Rows from block 6 of a small multi-label audio tagger, named by matrix and row number. Rows with one number belong to one neuron. Each number is 128 + 24 x the weight over its row's rms, rounded and kept within 0 to 255. All counts start at 0. Numbers have three digits each.
After each neuron's rows are labels from the 100 clips, of 14976, where the neuron reaches its highest value: "peak on" is the class under the peak. Only what is clearly more common there than usual is listed. The data: synthesized solo parts of chorales (CocoChorales). In brackets: how many of the 100, against the usual share in percent.
# fc1: MLP up (model.blocks.6.mlp.fc1.weight, 1920x320), inputs 80-159
# fc2: MLP down (model.blocks.6.mlp.fc2.weight, 320x1920, transposed), outputs 80-159

fc1.643:105121105154124093146155138118124123079143162102108128097123160129155115168142135147098110179121115119159121154145095123151096096121142133133160133086139125172147127131109085156130115119131161110134107145165103137124089125100120117123125131
fc2.643:132107154142105136121103152140118125147117112124136136141165146114100132120126133179171156081118101132097097161137125145127159091107126097137127106142100179137094116134155136140156114142101147102160104126134164158169133134159134153096141133
peak on: E5 (75 vs 2.2)

fc1.501:104140117130144142124120102121152109088125143100105143080100119139107139160069109133116137157106132087135151154107126125122107118122151093102116117091107147166064132119102112133132123083137116156138088155146096126105143120105108115144149136
fc2.501:089126171142165137078149095135121118112100154092116153134111108135144169166129138145091081136150110115107153090154111094137130127139105143144111144152116138098174108090084117116094179105147137074108096155152126094102103105143115144137107101
peak on: G#4 (34 vs 3.1); A4 (31 vs 3)

fc1.712:122081096098090143096142123115173095134129123155086119112147118176116135101118126110165118124150143146156127192087147101083124104129134139108121104148139119131097121162167146137101123119103164138079159157104124151086139129142135101092114157
fc2.712:126130148150157120129112187135145130111141137128079125150144113134130143133156122115131178143135164124144097110115144146174127133140135058151125088110125132125144118098124094187136127153143155118127123181083153154092134153132157156121107142
peak on: G5 (66 vs 2.2)

fc1.520:174105086122154131111078146173131131133145112118144122108149101140111134088100157124121173168140084084174117155140157130079069156079127141100111100142128115198150097128166149171161106148148127138114107152102109161085140114097186145137151139
fc2.520:092124102166156077106168131113114149110092133134092120170159156138147155113147108146112109105145150165085097113175141138182150128140109110134143150160107158156083149117151117087128143139130148131154147087115158115174135131128142146175078126
peak on: C4 (38 vs 2.7); C#4 (33 vs 3.3)

fc1.498:128133131125137144099124189127116120118137185117135109117115118109139135082100133146157109144153111165129110126147121029135120139121096149123140131112125107130138131156141128124121104127101138146107101147106132122146121080135135133151132099
fc2.498:134131117165126121109159124078111116109105133132134132127089144094124142156140129169157122099097101148144131113145116137146120125142136107139123138095149167144118163092128110111099120161142154118142175134146125119166104142133087113164171125
peak on: C5 (77 vs 3.3)

fc1.270:144105093122144151140152124157128132131115124123097118125149113164125117151113156118169119134167136121144138127116126122146109099146160072103129132158105129166096098103150098143056104114106166151159083183122130094125066124112108169147109143
fc2.270:077092149149137119118101112110077146117131110133108145161183135119124132127109131129130135109141117127078139182141136140167156131140118186155149146099134119115112118163123104102146116097111137123155140074115156159177134119166127139114118136
peak on: D5 (32 vs 2.4)

fc1.348:175121110146132076111135177175122136101182120153136128130121177152142123110140129141134144136112129094124147114100128079141126144054104138123113111094139114158129122139120117182122127114118199137118122132140142126116134102120136155149123112
fc2.348:144153092134119167113137141115169116137105126144143144127109117117099130140099100143077199116136138121152172119129136141108095113113110112130103082111168152152111124106107126122147096149170121136172147143122116135169093108085109129164126103
peak on: C4 (46 vs 2.7); A3 (25 vs 2.1)

fc1.250:158115085086132098142147098143136148106161125153125106053103150175085124137099164142185147146146118106155135125125129120125107080125167107125114089154145110106099120145142117153102131125141125176132126193123129142113133112114133106122116123
fc2.250:094106173126102141126143113195126106140137143095092118162084120167148119122141121155113173136165143114110165138146168070133108124112122163151128099143151112143073125123136140181105076071101095095150144140147116126168122146162142170134120160
peak on: F5 (29 vs 2.4)

fc1.412:147143089062124150157088132145107123130136154143126131110136131131150111089135115134146142153148143120135121102171101119126071095095151128047126089132153110161162101109175105142083101151102174151076122198110103136132122127105139133102128089
fc2.412:136127106120100157086113155117107104130130116120153142127144133122128130144116157151149102130132142115087128091130153108125119073148147155126107117148143128133101119107134088084140186147156092157122099129154114118154108136104117122155099092
peak on: C4 (32 vs 2.7)

fc1.277:125114118126159124129097138143143165096133124110142121092125175167131145088130132095084140183105098121157157110147140135134106100077108102107107106158121135134138135142131116177156140062131115141100115120110160143119157121127194151109151113
fc2.277:158124108145132119128090135118148128094106148135158135098108125122117120089144158079089115129139160153123143101141095206124152151108092118116123124129142138143132158113146128081105118141170094130114153067086147147100152110105091178086129124
peak on: A5 (76 vs 0.6)

fc1.614:113119096130093148151121141151116162122157139132066137128096135120136138108138112060126117138142114126163102113152125106152142133141104119139131162174152121131128131146126133162122146113108099106158096143095121140125128090133155125107097133
fc2.614:133096123162128152137097071109106134127147107134055134141120146126140104084150106123113148119108144151134167135171136191163182124137108133162109131138140160142133130122128142140144111122086103074155131127129122121127163117191132158178104157
peak on: F#4 (37 vs 2.7)

fc1.363:123157132101135144158127180127127100076130140154145137126142111125116104168101145119106131140128103097133087142162107084122100122128144127104126131088096101133115084143126092128129094154157154125123142139124092161133137129090135165104132087
fc2.363:131150073119125136141145121130111130137145143153127115122102106112133161122131078124123146141121145138164145144171106140124104136128111076140138109140110157119151155128149116135147121114144119102137145144101151113120139091096112124103093148
peak on: D5 (29 vs 2.4)

fc1.719:153140083141115126173154100142152137123112139175162126078133151160076138156101166128120161122150075116187102120114105121161091101146115122084127078143150117120087083127129100117105115132151154177106107148115134097104130112119156107150148096
fc2.719:139120122135161119138113133090105155116158125114115124102088139164145120120125166177133152110135132128125141112119149140147146115131140178160144133167116141108103137105141146117105123152119124103124198125165179155140100097161122131163084120
peak on: C4 (39 vs 2.7)

fc1.34:120097108105094123123085125160154098136140145153091105105137109136142154088100130108140083143157150130134125156092160103071087094098148103115114123165116129161109136144160132124120138105100123152098125134137098142144098151141168131076131144
fc2.34:095150106091124136177128142132155087133126173128111119108113130120120125106117131098097111096162151134124137141121124093125137141142156092124141090155131151140098147150103175080100167134129139164130137137164122142081180147117143151114098146
peak on: B4 (72 vs 3.1)

fc1.521:139107115119127143121102140133150142088147133104147103100120141165126139112121135133091143172144133115161165117130106078147105110089109110096101107131138133176147142175152118175154162073159132146142147143106161133121144117142167156095142103
fc2.521:156102131148168123145117127108144097101115140117169103110123138131112085116135169132113129115154151151130144147121122214161146144145136126137140097132144127128122133129140124124074120141102120110115177102130173099123123149144113136096110142
peak on: A5 (83 vs 0.6)

fc1.340:175120095117131096101127132132118128115173120160139110130093155108096146096136135101159103184094127091098117087128110095131147142076126113122105127102135122164135169151103093195127148118121143171143074118113146117153128075138146138102140094
fc2.340:151128142098127133120152147128101146118136156149077141133118166141103124125155138091129143140104152110045133109133117118108162098110145096112149154122115141158117112125090124147122115114132166109135091119097098141163139118135090129125125099
peak on: G#4 (66 vs 3.1)

fc1.414:150143098142130131168147141135168119105131106120117106119091154163085121119125175111154170173126134098142104125096124136138091152136143135101097105096145081122114153125113081175136105114146128189155100114118114114130068103098122162135140086
fc2.414:186117117140172139128126162117110124122095130134138078157099146111097086122147114105160157158115156124156113147165121118128117131092080123123114170091139112166165142126144114162135144104132128111123121102093125177138107132128121174140134123
peak on: E5 (25 vs 2.2)

fc1.395:098109093106099159124108137146115104156113155121119138142129147152113141108076154117086116130195088093162084167127167117048121103154120129140118117126103130138116082161133105129113155095134097108140089172143097120120096127120126158089153151
fc2.395:090129135142159125118143085106135134143089124119150131169106139094134160116101091140102152139110142132089132128165088159148160187106129136150107138111117130136137130105075097123099124109142150121164113105161145121146164130127079161093084109
peak on: G#4 (26 vs 3.1)

fc1.141:123088137123094140123108139138118120137129137149103135098140129128138097138124177152111151140163134113160126135160150129107068132123202152084117120150129128172132110119154088149104099144150119140138098187126105104136157147099113130126124148
fc2.141:091129099121125083076193160123109159076118126142109117155124133114156134160123116144137103058150147149074124135160107148177141113165102125136146139140128139109100146127115105131142137143119088104158140096115144124201124115130116161132081120
peak on: C4 (78 vs 2.7)

fc1.666:158145094117128154093130159113123131082163129125128111105093139138124147133128126098150130158102102121124155107117107079169123089115115111097140135112132135160174137160178126156118129119150130096087104136071118147101122097096117076144143122
fc2.666:093159142140145126106137145149114142116117155091101107112118157151155155157108128150110126142165143107172121173099136130118089124149121142120111160088126132115168123117140137126115115099081144140117136162113115147130125127140140168144169109
peak on: G#4 (34 vs 3.1); A#4 (30 vs 3.5)

fc1.551:094140136153137125110099142118143089147147161131082108126093099116148153094147154092093109183155135118124115135142146146118117132098159130114121115116115145181166131101112159138109157093131158151111076129112127120099116107164135150107139105
fc2.551:109125107113122095088116113130139139123116146142086147113179158141122125165137141124161141108075112074152134150110104154105178083136153122089147148105131134127096134152159080128089100105127151132117132127141149167109156120106101122131139144
peak on: G#4 (68 vs 3.1)

fc1.83:139124138116147078164122130157127118111149125183187129088130159139123108144100120093143146154097118127159109123140135147112108132109137098110139091134125081144148121142101125132095151132108145139092134160126091099086162146124154134115123131
fc2.83:123131120088135141115130124112139131192138123159111100186152166155136152161134167108097137110105099127127126152080150142141137131130145111118130123132143134188082114148147153124179151143140149173159095148062092117128103116134151142142152140
peak on: G5 (29 vs 2.2)

fc1.596:126136129150109151119124129159115118133127152127138128110121156149127125134089153167117107149116114089170125203115151116096115120122143124133127139165100143138125084143143064104069117084125096131120106168146098171137115115142112164107127139
fc2.596:114154113118173146113137099111123125149149152115121121134090185158107193144095121156155128185113126090115152156142091129126117144134164105141126136101104135163151162143106103142090128086141113135145103134121114138124130095126108188115125112
peak on: G#4 (27 vs 3.1)

fc1.588:118152101120111117130120203162125126117145160149144106127146156128100131105147094096130146165102119142123117117109090123141128124138116111109110112136124108117177066184167085133135125074101132125078156130137120088112109086116120129096133129
fc2.588:146126124168111164137120148113132084098124141126122126104156127117109099191161109105092120095147082130141091122114118120151130116169131116135105132138137116101166108123142135152134133115150137113133135148145160080103102143165132127094108143
peak on: G5 (29 vs 2.2)

fc1.329:160155103128167150158120127123118097141138160174107088108102169143084139137132127114127115221143125096124085121141115133114122133123125144143110136150161108113159147126123149118124157142102162189103109120105118159127121128146169131131144083
fc2.329:124137137142182092106140147124116130119094146105120118080120133157141143113120133132141124116102181114112167108106151172146134142128136114114161141139171120083135162135126112122095141133122132147102077095122142147143123123103111114144099133
peak on: B4 (93 vs 3.1)

fc1.487:148128128147145169140097136129148090144136137181112097137086164129115150095124095100127142152125138125126088099113175087104139156094130154113077131115151083144125159135120153117122165143085155187116084116111099130161126106136152163141118070
fc2.487:081125130118120126109140134098147082152102143166132156141148107136126144114113151111110142080169142130087121093106150138109158135114161154100105090147127117111109118101090075112102119145139119156118160103104113122124107137076087143105115121
peak on: D5 (30 vs 2.4)

fc1.385:109156125110103123139165146109126126087135127142160131139150127134145105175109135148166130141117118129166116101121120106139094068129097130095109146140118127150083121181124114123117131123145172175116159118087110125115103129097118099153160135
fc2.385:139169119151122111102127165127136133099118162128132124137161134111100149094141088129160141166107125101136160101125108127099103142130123095079135107098139134126117138114147134147120134104159150117175157150103147160142113091119112104144138159
peak on: D5 (58 vs 2.4)

fc1.231:155079140115128106135092148150118132141151133157100120126111122123127128139149120123124126168126132109109104099129115114079132152107138165113108131130125095171118107123157143148111123166091149150137115137131122110113104142119115082094119144
fc2.231:112127136149138095133119145138121138156109135164123152145119092108173121153148161130089132121096184097130094142146145145108126169135099124120126126158159110140105113100159096118113158158112124167133138085111139119108158159100098147145086122
peak on: B4 (29 vs 3.1); C#4 (25 vs 3.3)

fc1.58:153123095122159122129169111112137118142189087102113119123138117136127150101095166131139123147131133169132112161093135130129106119082129145138133143107133097149119146136138096123158128117130152148150152121107127169132090125086138078121150153
fc2.58:122149118130127106166161143098132129158102136148133134133151120120153146107137138159136110119156086124145145071125123136138112170155100094152136132108168119179151103128162132099095150166177159139139126147083109109149119139103109119172131177
peak on: E5 (67 vs 2.2)

fc1.593:157149121127080152121127161129158108084160181100100091098088151160111134130155156087136135149122072107151125136113117111114096105140144118088091139105127090129109137152126105136150131130154107154126118145104110113144111091149126143099145094
fc2.593:167145134131104143108046114125137115114119132126170105109152128094129121137111112145160156131136120133152110137153131154131119121135116124103163127103136102103146153154120142164139110168153153151158126138131159155153130121117144096110165148
peak on: A5 (44 vs 0.6); D#5 (26 vs 2.5)

fc1.190:142113143104109106114126161167141125105118172128126092079138144142056173079090139100167090125138135153120118150109151112124082106129140087126121121119081122106157147173161090118089117089137126151131124140089129111150105140144175122083145136
fc2.190:156151158147152119170129154156081119134130131111135138097152132144110066082104119144165130085099145108118150104131148141113157119186135123147187077132136154127114138116198133093084127165119137118129161121154166146121138133118144119135139130
peak on: F#3 (94 vs 1.2)

fc1.373:122159123125153087142143185141181113123174170119132131138157133118102095162110119158142129148088122124145147128102115114125119118113146108116110112146148115137114099146124125152135102141144163161097144177134099136151109125132110083157137081
fc2.373:097108151139145102083112161093121099121113124156096134158130134154097119165131146127142156104168159155122145090103175176111142129178145108123081138116143143123089101124113085137151135123121112165157124118102124133123110166146067149154113141
peak on: F#4 (54 vs 2.7)

fc1.443:149135102082120095103124100169165127080124140128150084106164135191050173136117121107120088145123124134123116130122125126155112123125139056116115096097152120099137161152136137123069153068112101157135135120070133089128119140173182135130175133
fc2.443:190169107128139131129162129102090157126148115173131118148122145112161117161145114139171147112115123125117165107143169170125131173164157108175155132136132138143093075117127116128114127152142153141108126141147121130148082116101125085172134131
peak on: F#3 (43 vs 1.2); G3 (36 vs 1.5)

fc1.680:139124120112138135128113160134158120142139144115120115091111164183105154100074152139145119190146115099151135144112159117106090098077118121097105137127131115116138130138132071139143136098129136153139122171084111145150104140106141136139173127
fc2.680:131138136143130138109117116140138130120126082099138165151093140097160077095091094102091108180157189138110149119114185129112151127096096179109114132162102167117112107121073159116136130123117123130141143105099148158118135109103133088141143085
peak on: G#5 (70 vs 1.2)

fc1.548:153117127112131129161119150098168139089130181120137151092088176145117114127143145098139168157123085096134131106120089096135102114146105150109131110108114127138133142139156094163121141104163112165147131156115079110082098104088134125088164103
fc2.548:166140134149171153167113108098106158123093134124172117110150163114132124113121104206186195108121123137153125115135114108132170120144122137139175137126129128098144106137183149138121120150128161152117169127122151150129090136077130102134147126
peak on: E5 (48 vs 2.2); G#3 (34 vs 2)

fc1.67:134171133130138116109145118153178149113162142101137127088170142166124170134140088116141128149099081129145126162135110121168099144087156094100126069158133135103099130120109116156084109107101156116113139132128138128102142150160137102145103117
fc2.67:168114138108156117102124160117162165125090140094140093097090120123166115131099113139150103134143156162114124114136187153168082127151101098088093143119135136078128153125134127109149128128152128179128150135114134082151161140110124109176159154
peak on: D3 (36 vs 0.8)

fc1.367:119141124089114142127082138139143103129119138121106163124149128159127121106104121108114138181135109091172130129148129125098116088088130133117123125114106126114150114146137109156147101082091106094090171169105089168118152086107134113125098101
fc2.367:172139117108099118133108104130136084136130118121068158160133130145102114133142101105164125150109129119149168108141115140119131077136124102129112152123111160123141142153136142106124079126135087093103148144066100132090123100123105129131088124
peak on: G#5 (75 vs 1.2)

fc1.349:151120107135127107145139159138159088143121162158136143140109172180080146097133117107112122139149109125115097103103131053137134163123120132128091118121125068129133128137109127141095118088127131159132127118081095114125099135135130132122123072
fc2.349:105099109128121092126164174111145097168113153146133151184149122149097150129118196154162161145137127117110137091113092133137139125139142094158120095091137108168123125162100126156094114116195100148144165165053110121093104157110091162099155148
peak on: D5 (72 vs 2.4)

fc1.730:150155092055113122100084162185103153121138131118161130126115140144113122129103143130124124150125076117125104095142135109105127105125071112105108122095133117122128130137149124158146149142123095139131117145122104115127119126114144086117144103
fc2.730:131136145142100132102112116092134153183131164170138140129092126175104142124144143184134099116121098127097118094170116111097088084093116104104123124110097142137146157121135133120106146181132133142133128126109133151135143130175099123139140122
peak on: C5 (65 vs 3.3)

fc1.410:152174091106136132135133138204144109129145143145102128130146114150067118156147120104138159165105115097156152129150148128115119098071179065098129095141146116143159106146136100160136117093167140134144146150097104094118141159137150137096123169
fc2.410:136144120158143122101135138107094132122087155095124078085120119088145088128144097192124148094182159131127106157139115075175140146160119165126143139124118134098143125104100128157134111143111153115133137133185156118180120115167137089114101118
peak on: F#4 (72 vs 2.7)

fc1.383:138132122111089130108081138144130137153128172094096139139155148165155134111102143142164129145174139113159111116131149084099113104096116101086113079135123137167137118123160097127124137131144166172141120192096099102155116122153141130076124094
fc2.383:105120118099135116104128142134112131154138125140096189161127150147107112135122123186162116130108133133116124095120123124107120088090143149138155103127105179173136131143171075157107105185157135134122137158130139110107101132148086113106103122
peak on: C5 (78 vs 3.3)

fc1.346:122138095116121175115147129137156099142160127166110111120133097134122121141127154107134121145137092135142130193128124120115115137110182154124118137142141102118173121161124113151098143139148160133130165140098126136131103112124137098092113127
fc2.346:110181112102095147159126107179131134103092111098129100109133082098141130097121121091133172152127079111154124101168164128152079135118123134124128117102145099145183094113125087137135154122151125097141116119115131110136145113128151158127118105
peak on: E5 (45 vs 2.2)

fc1.153:131138136110133117143114121166133135100136129120129138118134152189129151101116136140128126158130129092155146124147188123136107117060140153135109133105106115116166124130143104144145117081106124120130164156111119158118129122118120153114115104
fc2.153:183143110112093122155126121109138113121118108098079120138159118110140113128169107112158125119105121130165153089127139163130125123162154090131119136128136176129130165117135129081109074153134118109081126121109126126102120088101115134137083143
peak on: G#5 (64 vs 1.2)

fc1.631:129162084129116166114143134135123123074135123098113128098124120145106099140090143128134103123135129148160140129115123137138092129129128141105123104092134110139112121166142101141121132117122115102150153145124160113076114115114122083148129088
fc2.631:104127098099139097137128140109094135150172094173116116088109150143105138117123127101114134103134149171129171101124098159135195134128145138136129111179154130125091090115148122119080161140152096154142154097150155154165108147104086108108093112
peak on: B4 (38 vs 3.1)

fc1.409:103144124143102150182138121146155123142124128148119108130124085135120121106130191122102132136120104083140113159102126131122109080111176167094117114128133114138169158121157071137135118117137120157128101152122141141070101130108104105138123093
fc2.409:165129127144088124139139117138130146186114117169170181093149119141142103113155146145154115136104135123173123123129147153134134102087151141080107135181134147152122078090148089105081114115106135113098162109168136130117134142119133132155128152
peak on: E5 (74 vs 2.2)

fc1.268:108129119119140131128173110130158132129136189153108128124126144169114170080125102109122107134137099144132124144139097103122127131082160103094147080140130101095121121124112108111096108110100138159080142123124141129130153091145149151097118113
fc2.268:149150129106156139134112094120085126097142125146104160189153151135120169141127142113103162122104094103090104074140115165116210127145138151171132162155126114151130124125059118116121136124175141114137136118116150129089135096122137080137140151
peak on: D5 (75 vs 2.4)

fc1.568:149079100118095143117088190135143140142176153143141098110107110097132127088119095112117102117158156151131097102147143121128153146142105150108102097151115125100120107156108139149126118124080101121093131171112127123148159063115144142109128139
fc2.568:126102104138109115143145160160163160130152112136143124122125098111164109105139130127093129103096131143151150138132148157184161167120113139157156106159140139113140083159109113132155107123110088092094121146155144084125143097143114143161107143
peak on: F5 (96 vs 2.4)

fc1.197:138141126089130120136115144139172127066154132100118144103107109139120108155100108118132137161124098055134163145139140116110118099114131132108120128105105130106131134143138141167118104091132107129144132173087101145082155115081126108165110111
fc2.197:117144171129074108104108118132151090127102104163116142166139075138142088145147111103098131136151105143135125100116196132133094126116097155123103161127176179114177123137139145116132140130131143130131122098072119123097130132164139121157155143
peak on: G#5 (88 vs 1.2)

fc1.130:128097161145121140163140178134120116103143138146128137103137153121144113107123147119100143147117123152158080137126117086147100102089130160118129146104115064139151145157127099132144125114114128099111176149104131154118142102141129131128124122
fc2.130:165133095092127141148119141121169097120158116106158089135099092147087138095125151170126159153121117160147142112158108147161130124118129089106101147138120086123097104095140129142139094164152093117133162165073110104121136081120135116115111123
peak on: F5 (94 vs 2.4)

fc1.681:134101124122145125095110166141164125109136161120102095089106135140096138126132145146137131174140085128144138131108146075109065114131147096106145112104168127136130116151143154171119141125121136141143071176120108135118135101164151119116169147
fc2.681:104103179148161115113129181128149098088131131142092098142116123151128108112167139072098137108134143146131146110136125091141114146102105130130142109113172116159142141164182163118159097138122131075144128136099150164126116086172120169101118207
peak on: C5 (74 vs 3.3)

fc1.486:121154069119123149119109101142125143113125147123110147109097133197137136145134131089147107146151097114167126128136104136064104107141112113126137106124164115091118102122144112146120130148112170104166154122164098129079102122102148070115159141
fc2.486:134106115126158136120124170161113147130121130156114100139162159116102140149161125131173085129142091121148094157100120110125149125115136079125138103136109160168145125139176120126173182163117115120132075150096100141090098122130121125059081149
peak on: D3 (25 vs 0.8)

fc1.350:143140138119184146121132186110125081082140158140147147096156163135114088146127131122081118161091123113128132114148140116127123093113143104130138137136091120140158111135133112115172134146137150101104137131146137178123122127108139096113131117
fc2.350:164093127148151117125087150146103147162124117143154142126101143105149126163145123134093137138127134153148114121145185150112141120100122139170121140125083151150129186119126130137161119118161188152115141135106145137127128103093126089128089121
peak on: G#5 (50 vs 1.2)

fc1.429:137086120125060166087094172136161116129125161166112123123136102152117141117136136107135100136116093136155087152113142112109127174129116131077116134128109113152148137175148123139092104083121152126079164152102126083137139129151143112127147152
fc2.429:119112087145137152126128141089171100115156139113118124137118096148111164159163113139094145123122094082114140127140083131157122129168124088147132138101116141087163140124091103155113111137171163104112115159109179133113136112111183111127125111
peak on: G5 (81 vs 2.2)

fc1.167:110125102135098156134154132102152109133135169160105141129132127139114091149159172134120158136119104099137088143080100092130134140106153143103107095171180096159113078121152130134128163137095141137059119123151132127126101118166129127107146103
fc2.167:146126140144118148124105136163130136158113077072144102139169118122127140117117129166104131089142158131126089170089142130153105100123120168108138155128159130121103138112123109129121101135131128130146129088115139142131173154119167109177138140
peak on: B4 (30 vs 3.1); C#5 (29 vs 3.1)

fc1.734:126067126136102088095162208102122097097166155151099133111116153146111110126144143120167142157099085114122135119146108068137126115159135090142148123115159119147136129175125072172128155090141138107124129150119125127154118119160153086101130153
fc2.734:152122119157127160106087157098143108119155157105093120124139147140130083154169102127122144113163118135114086149109107122147154136123121126141132115122094145098134128115127098119192111161143174148105118107147155149151124139176162127104129127
peak on: E5 (59 vs 2.2)

fc1.223:115091098124081099105114091167138173135120169110134094106145150144130160109127127155158105135156128128156092121149185121118124123127113112130116139105118111104124114118148083128136133124139123142167113165143128102124123142109136142092145152
fc2.223:137124155131158117130111143123111175150155156163141121102094166162136134118178104171117107111130155159135128092142136113157162104116153166153138115166086161122147140109158110103139099135123132148102156132128159156099131103109112094093078071
peak on: D3 (49 vs 0.8)

fc1.198:142083072124098146085130134097175115131142169147102098089108122167119162107100118126158109137133114160163153204122139121116133118126141087119139085136127145111142143124163125132114121144119163143092115163112132134139104112134124115119112135
fc2.198:073130143098090153102142135153155138123149110090108128133128105147129171131120085138110152133136102136143089115167136122174121109104116129117129124100081120122133092110090087173104118165118144111150163149091168134126097169144159145123107116
peak on: F5 (55 vs 2.4)

fc1.273:142148147123117183143128129143129119099121123164130128066102115154118144131112140100116162133094096110154080135097137126126103112135133143119136116079145116127089131121162154126145109140131159151110101156129134104072141139115133100130199131
fc2.273:130131091119142074126140156112108154099179126141111098123137169120121111147187173119139086106100159147114144144147090122143179123151171115133140111164133125109088151130130127130161140121152065139109140057140113135111124128128099094125115147
peak on: G#4 (44 vs 3.1)

fc1.459:175122119140154111104130135157124130147115140125171099095117163160117159075089135128103163136147124125140124128104105119151101133108099088139138033110152124106150149145148118135083143129130138123163116125129139150074122081121133118105121151
fc2.459:103124156129125114130104087078148162122134140143103168142128104097177105123141108140147117149111142143118148125124138166137161141137133161141147183160141154122126091142094128131153103140112130130092123112131089124190133135139090147131176125
peak on: D3 (29 vs 0.8)

fc1.14:111128112117131055129129132149128168090142147097118069056145167134132150116116103121169102157121117116156103112143168146134113075125150105140126126102146096091155154119127073179090108095115160127102125171161141114125130129136152070105103140
fc2.14:139140168119132132109158133096147113144108151158133132085145113103137110132159134129121179144150106145158103167162170119135163157089122144158105144148100156126178150152114124151100154079131145119128120096143167145138127168150153147107110183
peak on: D3 (64 vs 0.8)

fc1.458:160125121111093159141086159142124110115117140117120133132150111122128116122145154128107121159164115113128124114132117096097089134124131150094121109125144125204104087162145131159120114109114136157091132122146112079131123119105140108125140147
fc2.458:142113133132146080089185110102131135103108134169130096129161112152117146154123103140134131094129144158129147143152143177170140130166113106156137138148167110101119123142142137110124135124161128109147138117110159120168124140155157168107119117
peak on: A5 (45 vs 0.6); C4 (28 vs 2.7)

fc1.138:142137140104128144103132129103141177099121129150155148099066147185094155124102087090168112155100097142119093111110158142141128141127095127119118131115146106081107106104135118135141140144101149129140128126088097123113116116124111123131157107
fc2.138:143103153134175139127113141144176122182101161139131150141077138149131136116158123150115120117116128153136129154132144091146143132072127102077081152157094089106155109101118114137141108103115157144141125130144133130120139150102135135100088108
peak on: D3 (36 vs 0.8); E3 (31 vs 0.6)

fc1.89:134132085106137140134104125115203121126144164108123108040105110140112124144098127123142134196141109117170117158074120116123062118136131090100116105131147119133112089134158152173133151120130112170114109164120069116100116100125172102114160135
fc2.89:132076132188118110163126172126156091182096153109121118124119143137106089137149166128089128118169127125149141131076139099143098123132129104128129110134106123145133148145144132133094129121085115148136121118105148129091118156169162141109125183
peak on: G5 (28 vs 2.2)

fc1.454:121134126110114128112093126153125108139142141146138133088153087136155141124162085087129120166145137136149143142141199109105099087085163108094104116162135127161123091123125103127129137092131169166081116126142112112123124176119149130133119165
fc2.454:122110134136183135098076145109126111093096159138148134111130162166122137189133150124097138121128153108128127134135141191130136116128093095111142110167135169128124151097138143127125154132148166138138085107144161135071142150137120149121110114
peak on: B4 (82 vs 3.1)

fc1.541:158117131118125128115141113114164145114131174142146128042137148193136157123120090126152120142105097124150116115123093114139114158124124090092132070139121122117114140129137128142068107124099173158093127156099119133067141122113129080137117143
fc2.541:136108123121127121104129121111135158116163159095120121112119149142155178112151091130153103136085126145095099091132145141129158118123125118080096151126142141100133178128116150129128123102105118153123167128141128109139167119152125131143126141
peak on: D3 (43 vs 0.8)

fc1.274:142100126138157116153090125134142136102140117156145098123137143158139170126100134133130106142111049134167169156157138162120128113105122097137124104120116125141091139156132126132113106104100151157101159151136146122112134132117153145151107157
fc2.274:121160157122143097140112109180133107134116139112147141116120097060107150120125145095127133130120163124119112123095131093119125168127115137125126117155139105126160119100110147100107182127165101139120101145115103129100125122149104098100121075
peak on: G5 (27 vs 2.2)